A small CTC audio transcriber, trained from scratch: adamw at rate 0.0041, 8800 steps.
Rows from block 2, named by matrix and row number. Each number is 200 + 20 x the weight over its row's rms, rounded and kept within 0 to 999. All counts start at 0.
# mid20: scale 3 width-5 conv, dilation 4 (model.blocks.2.mid.2.0.weight, 48x48x5), inputs 0-11, a 5 kernel for each
mid20.0,195,181,174,171,211,203,180,231,181,196,195,182,202,164,203,195,167,195,217,240,206,212,215,220,222,185,220,207,213,193,198,213,211,219,208,192,191,171,198,185,185,205,190,201,167,241,199,131,189,185,182,215,191,202,214,202,192,218,192,187
mid20.1,209,216,193,192,196,193,183,194,212,172,192,223,189,210,194,213,217,190,177,183,208,194,170,202,199,163,201,208,177,199,188,211,205,171,175,240,218,208,194,219,211,168,167,183,210,198,182,198,183,212,232,199,204,218,276,206,234,207,210,181
mid20.2,191,194,161,251,210,179,194,249,234,225,199,202,171,185,202,190,173,203,182,173,178,209,217,202,219,195,174,186,238,236,218,188,250,179,190,205,177,194,197,168,192,180,202,182,205,216,203,153,219,166,188,215,208,192,202,214,192,164,184,222
mid20.3,164,189,193,198,187,193,150,201,151,195,199,180,218,200,195,254,224,173,206,222,197,181,189,159,204,196,182,209,201,193,210,202,180,202,213,214,193,168,201,195,196,182,188,206,227,195,166,218,200,185,198,200,207,173,205,193,208,239,189,156
mid20.4,203,191,188,171,165,193,169,202,182,193,242,203,187,185,238,246,207,186,197,217,192,198,155,176,195,177,153,188,192,181,162,147,186,199,193,240,197,175,194,211,216,185,215,201,212,200,220,197,209,212,198,184,178,181,147,189,217,221,200,200
mid20.5,194,176,217,221,207,190,197,175,212,202,187,175,238,199,194,200,211,191,208,159,195,195,196,189,196,208,176,157,208,227,208,214,162,232,254,213,194,180,233,173,185,158,220,188,183,218,190,235,228,215,185,189,177,160,196,215,208,199,188,192
mid20.6,181,188,201,216,193,175,220,204,216,211,201,228,182,214,198,181,173,202,182,212,216,191,186,223,189,198,212,196,194,199,179,183,170,217,192,250,179,193,198,182,190,169,219,164,235,175,194,200,195,218,216,200,192,188,159,227,207,205,228,187
mid20.7,218,197,231,199,218,176,208,207,199,179,200,170,177,189,187,193,205,220,200,210,195,187,185,170,193,165,184,172,220,175,151,195,183,217,183,173,180,201,228,226,209,221,223,215,221,190,205,219,176,189,205,134,180,208,162,196,194,177,192,172
mid20.8,182,186,193,219,238,209,207,207,207,190,165,183,225,173,168,182,167,195,193,179,224,184,185,180,212,228,199,238,150,203,205,232,213,241,210,215,201,214,210,233,193,245,208,230,188,184,171,203,163,197,221,216,200,205,193,190,185,212,203,190
mid20.9,213,188,203,210,173,163,201,190,175,183,224,248,238,174,198,182,181,220,214,251,200,201,216,201,171,191,168,235,185,189,166,186,193,211,225,192,200,223,220,203,183,201,210,179,223,160,172,178,220,225,236,205,200,212,208,219,240,193,189,190
mid20.10,193,184,174,189,191,180,201,193,229,203,194,205,204,184,230,197,166,222,193,213,198,177,241,200,213,201,157,160,231,207,184,164,199,188,201,179,161,222,221,199,181,185,207,180,218,171,190,211,193,203,208,216,204,215,221,207,231,218,212,183
mid20.11,188,177,208,208,241,199,215,193,201,199,189,218,205,178,203,176,194,203,186,118,214,196,206,211,216,195,191,188,218,220,185,200,195,221,204,182,228,209,200,148,186,183,200,175,207,202,215,176,181,210,172,201,176,176,235,189,221,202,212,192
mid20.12,190,245,219,214,220,203,194,197,175,184,191,201,212,223,193,229,223,184,219,247,206,232,184,166,184,202,236,178,205,185,197,234,184,202,235,175,222,169,232,230,220,210,175,228,219,223,206,210,190,188,182,165,189,155,174,182,160,185,190,187
mid20.13,200,170,203,180,223,203,195,172,181,181,180,219,188,214,195,206,210,224,228,217,183,225,206,179,213,173,198,222,233,203,170,195,219,237,227,206,173,212,203,155,177,203,205,200,223,176,191,212,201,222,207,232,215,198,207,178,214,221,172,198
mid20.14,192,213,211,206,216,196,231,166,197,188,219,167,181,191,166,169,193,168,179,194,168,215,176,189,185,175,169,178,178,186,196,182,203,214,208,196,204,203,170,186,194,158,198,175,176,162,167,221,194,178,177,214,182,212,186,196,171,213,219,181
mid20.15,189,194,198,194,187,201,197,210,219,204,203,195,195,220,212,180,216,219,208,189,209,195,236,212,208,208,226,202,190,210,214,229,206,218,186,208,199,196,167,215,184,176,241,211,214,220,188,206,185,207,193,240,223,208,224,191,139,169,169,194
mid20.16,158,188,217,176,205,201,185,209,189,195,199,212,162,222,219,192,201,212,201,199,207,199,224,208,202,181,225,180,195,204,201,218,214,193,225,253,203,201,188,210,198,201,220,243,206,167,190,172,204,218,212,179,171,197,202,176,171,158,209,202
mid20.17,215,215,193,178,171,209,174,217,179,215,181,191,209,195,216,179,209,172,205,222,206,217,155,203,207,226,209,197,193,215,200,189,185,183,152,172,191,174,207,192,199,204,185,216,198,218,185,206,176,200,186,204,210,195,195,218,188,245,201,205
mid20.18,197,220,183,202,185,201,193,194,193,196,205,164,185,197,215,192,210,213,213,183,220,193,211,189,201,196,228,201,185,172,234,213,191,234,230,185,185,178,198,203,183,179,211,173,179,200,178,194,198,184,184,202,187,215,214,224,206,228,226,226
mid20.19,197,189,209,216,205,206,198,201,208,176,188,190,170,202,227,194,202,210,166,130,201,159,184,181,241,198,224,210,226,198,205,210,187,188,196,192,205,204,218,170,250,185,180,206,194,211,194,193,200,199,195,204,218,233,234,203,225,169,220,207
mid20.20,225,221,174,223,226,181,211,179,209,219,201,173,187,210,208,171,203,224,188,182,222,206,211,230,221,192,194,202,179,183,173,199,201,182,170,223,196,219,194,201,178,209,192,196,158,213,182,230,200,141,204,192,196,218,224,239,216,236,212,228
mid20.21,234,221,149,188,191,201,194,185,200,204,227,185,126,160,191,187,189,224,209,175,186,195,229,220,243,212,194,188,212,227,205,209,216,190,141,182,190,179,178,179,203,191,201,196,178,187,180,183,185,185,181,191,172,167,208,213,182,151,211,231
mid20.22,169,188,175,214,191,209,211,209,204,199,199,177,191,202,217,224,183,190,189,204,157,184,221,196,202,246,221,150,215,216,215,225,189,216,225,192,215,218,216,201,228,229,187,196,226,177,188,187,193,162,159,189,226,187,192,190,187,188,194,186
mid20.23,228,209,214,222,199,201,208,225,197,196,201,202,215,179,171,202,210,161,169,189,198,235,235,183,209,205,221,207,207,209,222,183,204,218,211,186,222,175,186,173,199,183,202,206,198,199,188,187,215,206,185,195,159,179,186,187,142,181,208,214
mid20.24,181,199,204,223,200,222,222,227,198,211,193,208,189,213,180,192,202,166,180,184,211,206,222,155,161,216,199,188,210,184,195,194,215,201,183,181,191,193,223,190,237,213,209,162,186,221,198,183,186,205,205,178,201,151,174,179,151,237,181,167
mid20.25,197,224,225,221,226,191,172,202,195,191,166,173,210,200,197,179,195,214,209,176,194,188,194,195,195,197,169,170,215,205,212,191,215,201,189,180,180,167,187,176,191,192,211,179,134,210,192,216,248,233,220,211,238,213,219,155,208,219,204,220
mid20.26,213,185,173,233,213,191,201,290,164,192,193,178,216,200,196,194,205,201,214,212,223,200,225,221,209,184,167,172,219,233,196,181,243,185,179,200,207,190,181,201,218,195,172,196,202,200,200,186,215,208,205,205,202,206,202,187,206,204,201,197
mid20.27,199,202,217,247,213,192,191,175,194,186,216,208,200,187,181,227,186,196,183,189,167,259,196,203,201,176,193,245,211,185,187,186,208,197,175,194,180,227,213,188,186,189,204,173,199,187,189,180,199,197,198,205,162,200,173,212,198,196,183,205
mid20.28,209,212,214,224,247,207,188,194,182,205,213,175,193,208,206,196,201,221,194,189,205,190,200,212,213,204,192,174,179,204,198,195,206,190,213,223,191,191,201,262,225,207,232,211,208,235,204,216,189,218,192,186,216,201,224,204,189,183,241,208
mid20.29,227,201,197,210,220,205,176,218,169,189,191,137,165,204,191,235,208,207,217,215,205,218,245,230,222,166,184,187,177,193,172,179,194,216,206,206,206,229,176,162,193,193,225,208,211,151,192,228,185,195,188,171,190,202,215,202,183,195,206,197
mid20.30,206,211,209,212,183,209,192,192,196,207,211,199,209,208,209,206,204,171,180,221,203,201,166,213,171,182,198,239,175,181,179,183,233,204,171,236,162,202,175,242,190,202,193,226,216,203,200,201,172,193,216,197,183,221,234,192,184,203,196,194
mid20.31,205,212,222,177,197,221,215,203,194,175,218,203,174,215,192,194,208,201,214,204,206,184,198,164,173,199,212,229,200,196,146,209,204,226,174,211,194,180,216,230,214,209,179,222,235,203,211,190,175,242,211,204,198,174,186,188,196,184,190,179
mid20.32,192,223,197,202,194,204,183,199,201,223,200,192,172,197,224,167,182,181,205,179,179,181,179,189,191,183,208,194,216,205,181,180,195,180,182,205,228,219,219,223,185,231,169,180,200,182,179,210,198,238,190,181,207,226,227,190,182,166,195,189
mid20.33,200,195,238,187,236,222,235,160,243,219,164,201,205,146,211,175,172,208,212,172,228,206,199,221,181,204,182,224,201,187,181,200,195,202,199,214,212,198,189,177,206,190,249,173,152,184,182,214,208,202,237,202,207,200,194,188,191,194,175,179
mid20.34,223,210,244,222,232,215,219,251,213,181,200,203,220,201,186,173,211,194,217,180,200,211,196,212,177,158,212,180,199,195,203,189,211,230,186,187,196,207,190,160,207,194,232,207,207,203,208,197,196,190,171,172,187,174,167,192,230,232,197,203
mid20.35,202,183,161,177,183,202,197,202,198,222,227,199,166,184,169,197,192,210,204,245,194,187,178,174,193,177,228,217,175,208,191,219,229,208,203,211,203,190,205,172,220,182,209,217,189,216,211,196,187,215,183,174,203,179,158,194,178,170,173,207
mid20.36,194,149,215,210,200,213,200,197,184,221,194,206,192,225,221,144,210,200,185,141,186,197,201,204,196,221,190,190,219,186,178,202,184,199,209,206,231,203,197,161,220,203,177,201,202,179,153,197,198,169,205,215,209,225,223,199,189,184,186,200
mid20.37,189,189,201,187,211,182,202,202,229,214,190,223,209,256,201,207,207,205,229,202,191,183,171,184,180,241,239,180,197,182,216,161,183,189,170,220,206,216,228,230,212,226,173,179,216,187,196,197,193,148,225,227,206,175,164,201,190,237,204,202
mid20.38,210,226,217,240,218,207,207,180,205,231,173,213,227,180,198,205,236,167,193,188,230,187,198,207,212,225,215,193,200,199,208,251,184,217,243,185,191,198,219,218,226,183,191,216,212,182,189,202,203,196,185,184,154,183,209,203,199,206,198,198
mid20.39,210,199,208,212,196,185,213,205,179,202,191,198,209,169,215,190,186,187,198,208,163,198,188,199,180,205,191,234,188,231,209,235,203,230,200,164,157,215,204,190,181,208,169,213,200,188,227,218,188,237,186,222,212,200,197,160,184,188,180,168
mid20.40,215,191,177,216,163,195,199,226,197,213,244,219,171,168,196,187,219,198,250,266,189,231,207,197,181,200,190,215,206,191,173,194,205,204,244,233,210,234,214,242,203,187,196,220,223,171,182,208,218,199,218,202,199,215,186,227,192,208,187,180
mid20.41,222,189,182,221,212,191,186,243,179,193,210,190,183,183,221,168,206,183,187,232,173,190,171,196,198,202,178,223,175,204,184,195,197,179,174,170,183,211,154,168,168,201,152,179,198,188,204,169,192,219,207,197,202,227,234,202,216,229,209,206
mid20.42,176,198,203,179,205,189,198,209,210,185,216,201,182,201,188,192,180,204,245,229,217,209,183,208,179,184,188,194,220,165,158,157,204,223,195,220,210,209,232,215,195,186,197,204,217,195,164,174,165,192,224,233,200,203,198,174,206,233,215,183
mid20.43,232,242,205,186,223,194,223,195,202,151,169,200,190,178,186,191,182,180,192,219,188,219,191,205,191,187,238,197,185,188,207,196,172,217,179,203,181,199,198,201,204,158,201,204,217,183,215,170,168,195,198,196,221,192,212,202,201,209,201,207
mid20.44,212,221,222,181,195,218,195,206,176,204,218,207,223,184,179,185,194,216,168,167,232,164,147,206,202,217,185,155,192,188,224,178,210,201,184,239,190,170,194,187,202,181,195,193,182,189,202,165,216,177,218,174,191,205,236,216,221,179,231,220
mid20.45,187,185,203,219,229,214,213,222,222,221,194,193,183,187,164,184,169,158,191,178,172,213,175,235,232,233,200,199,227,205,220,217,212,213,214,220,197,194,193,185,199,194,190,224,195,171,157,189,162,180,194,210,203,200,199,196,200,208,205,234
mid20.46,181,181,199,193,190,189,201,187,202,199,219,218,167,218,233,196,210,209,218,225,207,186,221,158,185,212,231,195,171,176,180,182,172,249,224,184,197,168,210,205,210,225,177,195,232,186,212,197,181,194,189,181,179,146,194,185,168,178,184,185
mid20.47,199,184,189,251,213,205,218,171,207,194,208,205,205,193,227,195,224,171,198,182,190,209,171,199,195,212,229,154,192,199,202,185,204,235,191,198,196,164,218,202,216,210,188,203,228,193,190,211,178,178,189,184,165,183,184,205,194,205,212,217