Weights of a small CTC audio transcriber.
Data: trained on read English sentences (LibriTTS-R), 15625 training examples, 72.1 epochs.
Rows from block 6 of a small CTC audio transcriber, named by matrix and row number. Each number is 500 + 25 x the weight over its row's rms, rounded and kept within 0 to 999. All counts start at 0. Numbers have three digits each.
After each channel's rows are labels from the 100 clips, of 14976, where the channel reaches its highest value: "responds to" is what is common among them. Only what is clearly more common there than usual is listed. The data: read English sentences (LibriTTS-R).
# c30: last pointwise conv (model.blocks.6.c3.0.weight, 192x192x1), inputs 0-191

c30.101:517531544488532529508488438496486489503521508513511501502512539511478478482516426490497531514496480487487451503529474521532515515421540459504492475544487490488527451485490481473507547528502487462520507488504511454478492510516496510473511501542540480532531527494464481521517505483529517452514469489514483492477504489456475521540511494525501507467540497508487508510516515432470497463518447455505459480508507499497496495484510487484551466503481488498491468499483521493500472493505525451522522495490491508500532487554487449482524509496495501486492522511503459537512532468489475523
responds to: the word "little"

c30.161:514488431510513491541489501496498505516505453461520468470505532448510519522494532510497524465481507502472530491506512451521457520498513517524506497467537504500500469513508497540521495492485524505517493528502451518509492494499519517496484487485570478497463454493481521493492500498538495509480464528543491510529470474523458453528491458476512495552497531517493529523545475479557457516510484503479509484500514480466491485481491455497529490541512498499463487501472484478510495490491480486548497504483506531512469508490464485466576419484501508497476497490497484486469490525507483451
responds to: the word "with"

c30.120:496538527533518471512528488481518479500526527472526476511498499521504498523468496505502465549505523501464529477504471501497521518513491487514485505532486494495481489502492542441530519483493440514458526512497502461503492493493480496478482484524484491523482514496495497551532506475486467462498494519556492540478526504486479569532540513518498524506483427480499484439499494528505514491509441464494476497472461494524467471536547484468492544478461432548517477484514489488496486500503483451489501510479500531475545482486510475494481493531531506515508469461511516458485495507489506524
responds to: the word "time"

c30.43:512490503517486479495517494464508511517509529485456485503453519509522476502513531529505483533501516519460477511490484502462517512481475471509522491511528485519524508472483497509455449515524509459530479493482491484492514486508475531505515456501474540484518491512474490491475534493507471479472524483522495492529568514496469488484438491508489543475500417466493456499491489484457498482501449505496480516474466491513503452518507542495524451497497489489531479513497527532455524519513565481454502496471486508465484500531539461461462521532535500487532464484466477517509520493460493535
responds to: the word "the"

c30.190:533507468540521496522520491482437505538457518545471544434497479486530517485456540515510514453502553478517512506509525495497463528535492529496526498507506492496505505532495487470452491481526503512533498503536492492496506517477511501522498536539524511522487515484467471503512511440486477494493531496500501502519500504506495491488475468484503469525500472483507506477500517507508550471502459471492536541445505466462505492479481510520527508483556545526539480502501524517505522508469545482494530523499518423526535508547493511504481540478473466465480492504515474529514521488507479530
responds to: the word "little"

c30.167:446467495480509488499509511492482476540523502483480494490513524515452491508499470459478521499462529478494427461504527494478446482523467475457518517491513553520508471527482498477513486454475530505503494497483480491503506490537518509488451479532427506475462543510492491443461504482452518509512511517523494521523522498511522501511526509540508514490478525512485489512495481491502509527543459548522501474500510507517501506534497510484514513499492474476465497497532494528502476478501515516508516492512483447512499518478526480505528461573493535454508466480474461507499455454474493464
responds to: the word "be"; the word "to"

c30.139:544542481492479487493504494494473517420518501510468548513500523498535508470533501498524495465515515489442453552488466498516489519535462474524503538531493481471488486491482512461506532519498479480501505487518458498511489492515467508462482500481486482462474526513513488439484513474501499488493506542486492503495516510460528463516497482489502477541492480466511528463479494494489522482507536518531509516504483448527506459506534515491459476507486474530498515487513486488468507505488565485506513491513521500482474469552481523552476497522524557529477494535490493545483452487500453473
responds to: the word "little"

c30.100:477479538453515489513483516530456519522488460506515510463539487534501514518541503508510508532449526530486472527487516482535472503522522512500537537491495501474516470509515481523520475519476521519507490467509470485510462509485545503524483490496490503480500513500510521511480493494504457483500517473474485494490555533515505528536526487556524479495505533464485486468497533495478490538509489475473494493450489538528508500521523477487459508511474429539479484427473473509480472485506464505522471521520519484519543496494527431489523503497475497512506431501471492487531469499506482555
responds to: the word "you"

c30.62:511486529458539441517482484467485520523524535473488460516464496478484518559537503476484498508466519533509487483512488501548464478505541483477524543467507536498498485520495478527480462546500549504534480487502435493536513461486543484503504495533516541529509501496507521478500509498472486548511506514480486464475506497523530484516495490526489530462483515464536506509463525467513500511515538514510506477534497498432463499489495485516512473485511497456442484511468491473502514491516517520516440497489454491482513501531476502517525516532527524464496501508481499489490545554489505496
responds to: the word "me"; the word "you"

c30.6:478491515462520512468510501580484528512521518513520494539495503509517474499521497512506507534534490482494489519515493488518505525485491508497495482496494521520458518466505502502491500517496500514536525500496508473520506511487484485519494509499534534506513493525491528508504511487537525528488534502471490481515473433422507481553430533486494519444515518542495450544540504502494512472474509526504474509503492516502497541524492497446523488473535462476474506512455536475491499547453457497524512498512470529468515470530524504476520520496521495483463443481465458503474459496491463455
responds to: the word "her"

c30.17:469508540484501536529523474490555452477532536516477501527546490499517511529509530477479500497529497516488474523518497524468481509517523542482428497536492529530531457484502473521520488528520453493524499505504457522483500491482513505491488496516498545510475525502510480514542490462491519496494497497496491473434487501515462505531528473520518499490526523473484533494510499462464524498506535473516510526432512502511517471488503524470518522533430532506491463482464516530501471468526500492479505498512475479484539504494475500510484492512490534509477551527482549466491544552508464503
responds to: the word "been"

c30.72:545533486498524505475495493501493518530473481512494516529516518463501492509483470483517488519527536525492512494533506502492496502482531461494505481512522490523497535553540506526513539517506483448502480520529531524498510487481514508507536514508497496499546462499501488497521523510521477482512537465490495537533524482467514530469547463529490492497516553533520521512478526475498485481465558515516493499508495520514479469520496483498504446506441471535525506491466533503540493489500547470500498499515498510516538518508467464534440493539496507544488416563524494509458503512495454526
responds to: the word "with"

c30.109:501554521506514492509489480531487450444473492494505540459488514499503529507460511506451538446508449472447507492530465431497507494514464470498451519494484492517490478522481550471478489492481496507535493500544492500482489522461495486504481513482500532499461583521503484499524525498559458490490514493507500544497464488502534493495480500490493466468481521542487494460506521543449524544504486504491519488497462494504492494489515508512549509525480518535527525495492526476510499506482500549460491506504531518483491492530499526501524490480507527524486503482490524500508551465480487494
responds to: the word "be"; the word "people"

c30.133:499548507479475515492508491515499484530487534510463490512491562494525539556469519465496516488477505512487471495498531455516487547461511512471515519487510498482511497509504532514503528519530522471519482475495537521515525492487514546495468509514552496515527462496499508543510478494509488510482466488529464495475479526495491528552482472484511545512469481499560539483469530499516464546479539499488524473496519521444483501491504517491454481489517501521512470500471540471464494504471486464560488495486460457470490536475488526466541545501525538476518485503532488480514501534509489482
responds to: the word "from"

c30.12:491505451508521472465465482529515486506537522500479443549467485508489483442502482499502492470504496468491485472496508511478489493424507482490512514488519487482488470483483549483472520531488511499533503493515515502514494481503518482501563500489507495464528524479508483439470513520506490510500503541475495507497478468475509494495507509503492487526499499447529488460477490479446516491481511550535484500478505494494510455485494542502503461516541524480476479503552526455531443529514545449491489500470455487504542491529505518489471525512533461492479514524493453490452508492470485463
responds to: the word "little"; the word "a"

c30.177:498492535469516565514475503517501491514453521501492510522498435499486491511456474494484519503542518528492474491475509503487528524508496500490486434490508475507457528521479477531480515489481553505470513519494506508524503512522503468480479498498527519460459523482515521523516459491503489524484485484523456529512485495500462480490444485479481476590488528502508494524483518482513441556500519480463488529459541482501491511483499520489489503511512494532475554536475460539500513499521466475503504502478502521478507470509498507491503541440485501468462491492535479475473503443493500472
responds to: the word "from"; the word "could"; the word "not"

c30.42:479510539538510450495457480480486466532493539456512477508511464497485502508525489489474510499513503454520489513496516518493485511502529469530525541479502548488485492469513439493451513515505513497515477489498482506525515473482531509497465514488473507481503496516542505505503476519520514477518503501510466494456477479481480507530527520540527479511483457488522488484537532505527459463516521482517492522560448514528539446488493448506485470495512492523497490495521504502499466502512461468469505460497487468431516448504507503527480530480539572505514497538464499509527464523485514532
responds to: the word "time"

c30.186:537471484517526500528490450522501421541524511488449487504474479507470490428503518510514567521496502459496499525515511491476522544520504501489489499506527544490516527490507468514507468501577492497518499473480477509530487476527497506472468494479513525518513505495504517481526520487488525514482501504534506529539510494473487552473540480529489522545471497476493510449449539520473497510497541517481515496464462495514501502521509519455469500509448472492494509486507470460495487455523470481497478471486514468471524481496517517492500509542499475470553480485508488491506499518485525457
responds to: the word "to"; the word "take"

c30.146:516484486547459523478553496491488472509471534510486504533477538495486487508481499475515521515505508475487487480477484514490523517487484508497482496494509492474513535465495508457487523497561548471502512473506456514489506520479498551511514511496468525449480512519451490502498522472500513506503530529528519494515510483509461476482482452545484502496546486464495505432454547449509499477502477479442509474508513512531516504498483519498494494516480486482526450488561521492461506455474488515458537494519465501463528449484491483461510535466521512485512523449533459489494493511496523497
responds to: the word "to"; the word "into"

c30.4:468546501498457536439478451514459461484516473522483494538482504542454498520491505495476476484520460529513499444481499526481514442472505474496481497524457466470515520491496505474503556558479523513500552519492523512522515516491496492512496560487495473481506470485485509559516510516509544483518478495453509497494520507514486553493490489527506456462532513478477487482525536505517508442491520508528489507478490514517471501519485532482522466520527474472494493514502525487479483471472479512510518502548511507497512462493494481544514480466501546536501523471496501478509474513531521485
responds to: the word "you"; the word "your"

c30.0:503502496499496502504503495503501496504496506505498501506503504504499490508501498499497485490494498499502493498504501506495498503491505505499502497505499501510504491514510498500506506499503500503508507508499496502506503506502505502506508505506497510504503497506502507498502498497493509504493485503509515508509499515505504500505504509498473487512508505495499506499505512497501503501496496498495493499497480503499505492499503503491497500499510494499492502267509507500498506498506506505501503334499502493505497498512499495493494499493499495498493508507500512495503503498499676495
responds to: the word "the"

c30.117:491493505483483449540517472499474446526532479479490493473480506478489501511482552511510532463484509484507463556510479468520508518478528492478489505492525505515514478523506523547505481498449532499509453540523451498496553495467520519570488503426495517474499533493435503512520506486478547471534514514500503482530499505526471470496497451479486529458492501503469550505550491466522459543515459467509513504490520494512494495502489490514538508508492498457470498484464530495509532500495533478513469483511493483473541465483483506519528469507482478518490499512510494506464480507465500501
responds to: the word "her"; the word "she"

c30.88:489492504505496510498494476489507461519505502483493498511523496509505522498510497506506479517540515498493500495501506490502500484521505499503509497485516502489491515470495496499509499484507514525504498470494490512463508495513493510500482464504527479489498477490523501495481493497517529500494465481528517493493524498488529503511508530518506467514501484498503492485533509509510480515521510524515512470501455507529526500495491494492504478508504491493512485228488490473501475505506515484520503495493492511490509497513524493517516500486492514514511490503487461527528499498486496491
responds to: the word "be"; the word "will"; the word "not"

c30.110:543502497502494518490454522491500501492493507487471488484479516516501499519494523508545496499515511523550479532499497526495519492504517459486506515494492451481491503487513526546491503501501492507538501485503501484504516538440557531498476533505503486469438505483499508500476472517570441387475501522498499489491469545481522495551429473476507495516494515454549507472495530534534469497483494499458513511489466496490514537511520500515549486523506481533468490494527491471505494452500505527559490486476513482517481489480493531477492469506508501476463528496491504488489495488490499480
responds to: the word "you"; the word "have"; the word "will"

c30.181:497505500507493452461498461464500470567526526485524462498514480456505481524504483521487521494471476511445446545483503514494491503507511498507537457477499551511504484481493485498468512471466510515522473509465515507465535544524490485503490501533452534493532497519441499482512483517480508482496527530550518493524476480487488501487500512490461525451512503465517474489542476480483471493507455465511514466462511448478472484486478473523520508455502505488504439495524505499545532494466533508503493502498521501487503463442495484505510483464498466501486492511519478473461490538466472521
responds to: the word "her"

c30.51:532495456472498498487499487496509470468489509543481513521502532516454495513480542475474495484497498532483521507512525509494480536503522491504469497527489545489461482474474476582515474467478470481494454494533517483498533449523493456496508538467496508526499504507479509468465492487509515490515465493515519479481516555503441507508512517511520487553545456464477508501478549495512498476517494517509515496454503495484515464493526503433560511533503499512501512474435512495505513493453512496502522483470508508495509533538489478496502472467465503536465492475448492489483504525519492460
responds to: the word "with"; the word "him"; the word "her"

c30.94:489480488507492529506494472524481480535532521512455531503472535513490503501525484493485506500466532487549498530479495484512497476513522473464472478491493528454524469494508486488566525458487567472486513519501497534505539521523526475568466491530435477518482503508507524527484438510471457507519522518482509472510530508497512512454508486460520518493518504479472488511459523493526514489484463539491534476562511501488525538503513507509520521516534488503515481498513432479471460512478493502544526504530484498442480465472491528488510478512502485476511513508515516520470470505519484476
responds to: the word "so"

c30.174:521519528541506503549488503470553483491518507502477501501500520485414462473469483510527496463537494517485454467495469479483550511480501439515478512516457489484496539493512509475506477471559538494506509479495516486469490508448484483520512507517500536525513518485531486540538501500465488498478457541545487518472455480486467500503466479492505481496499504501522497485507503484538520490523475537443491507449510512498524500512494514480467508512486505506506496506529530508479498450450508469547479494541454504539486520489522505541496513475528481505518495518527496485508503531511510443
responds to: the word "to"

c30.147:489471504459498495513496481526508538518494509480514509543531482504487510477483467498498516494509509513485489449483456507554496502493491523532471487516488473453511472567536521502506533512513491476482502493507482489517542481517499483514516536520509520487487500518506475487483482484512464539506514498451489538445509428529483479470500463520487487480486524474533540493474508528498489448514520511496525477506478527471474481498515446523517499493489533503494540517484501463534406484510544459452517514466490518489541493497474447507491485527490511514517502545508500499477477478535478540
responds to: the word "with"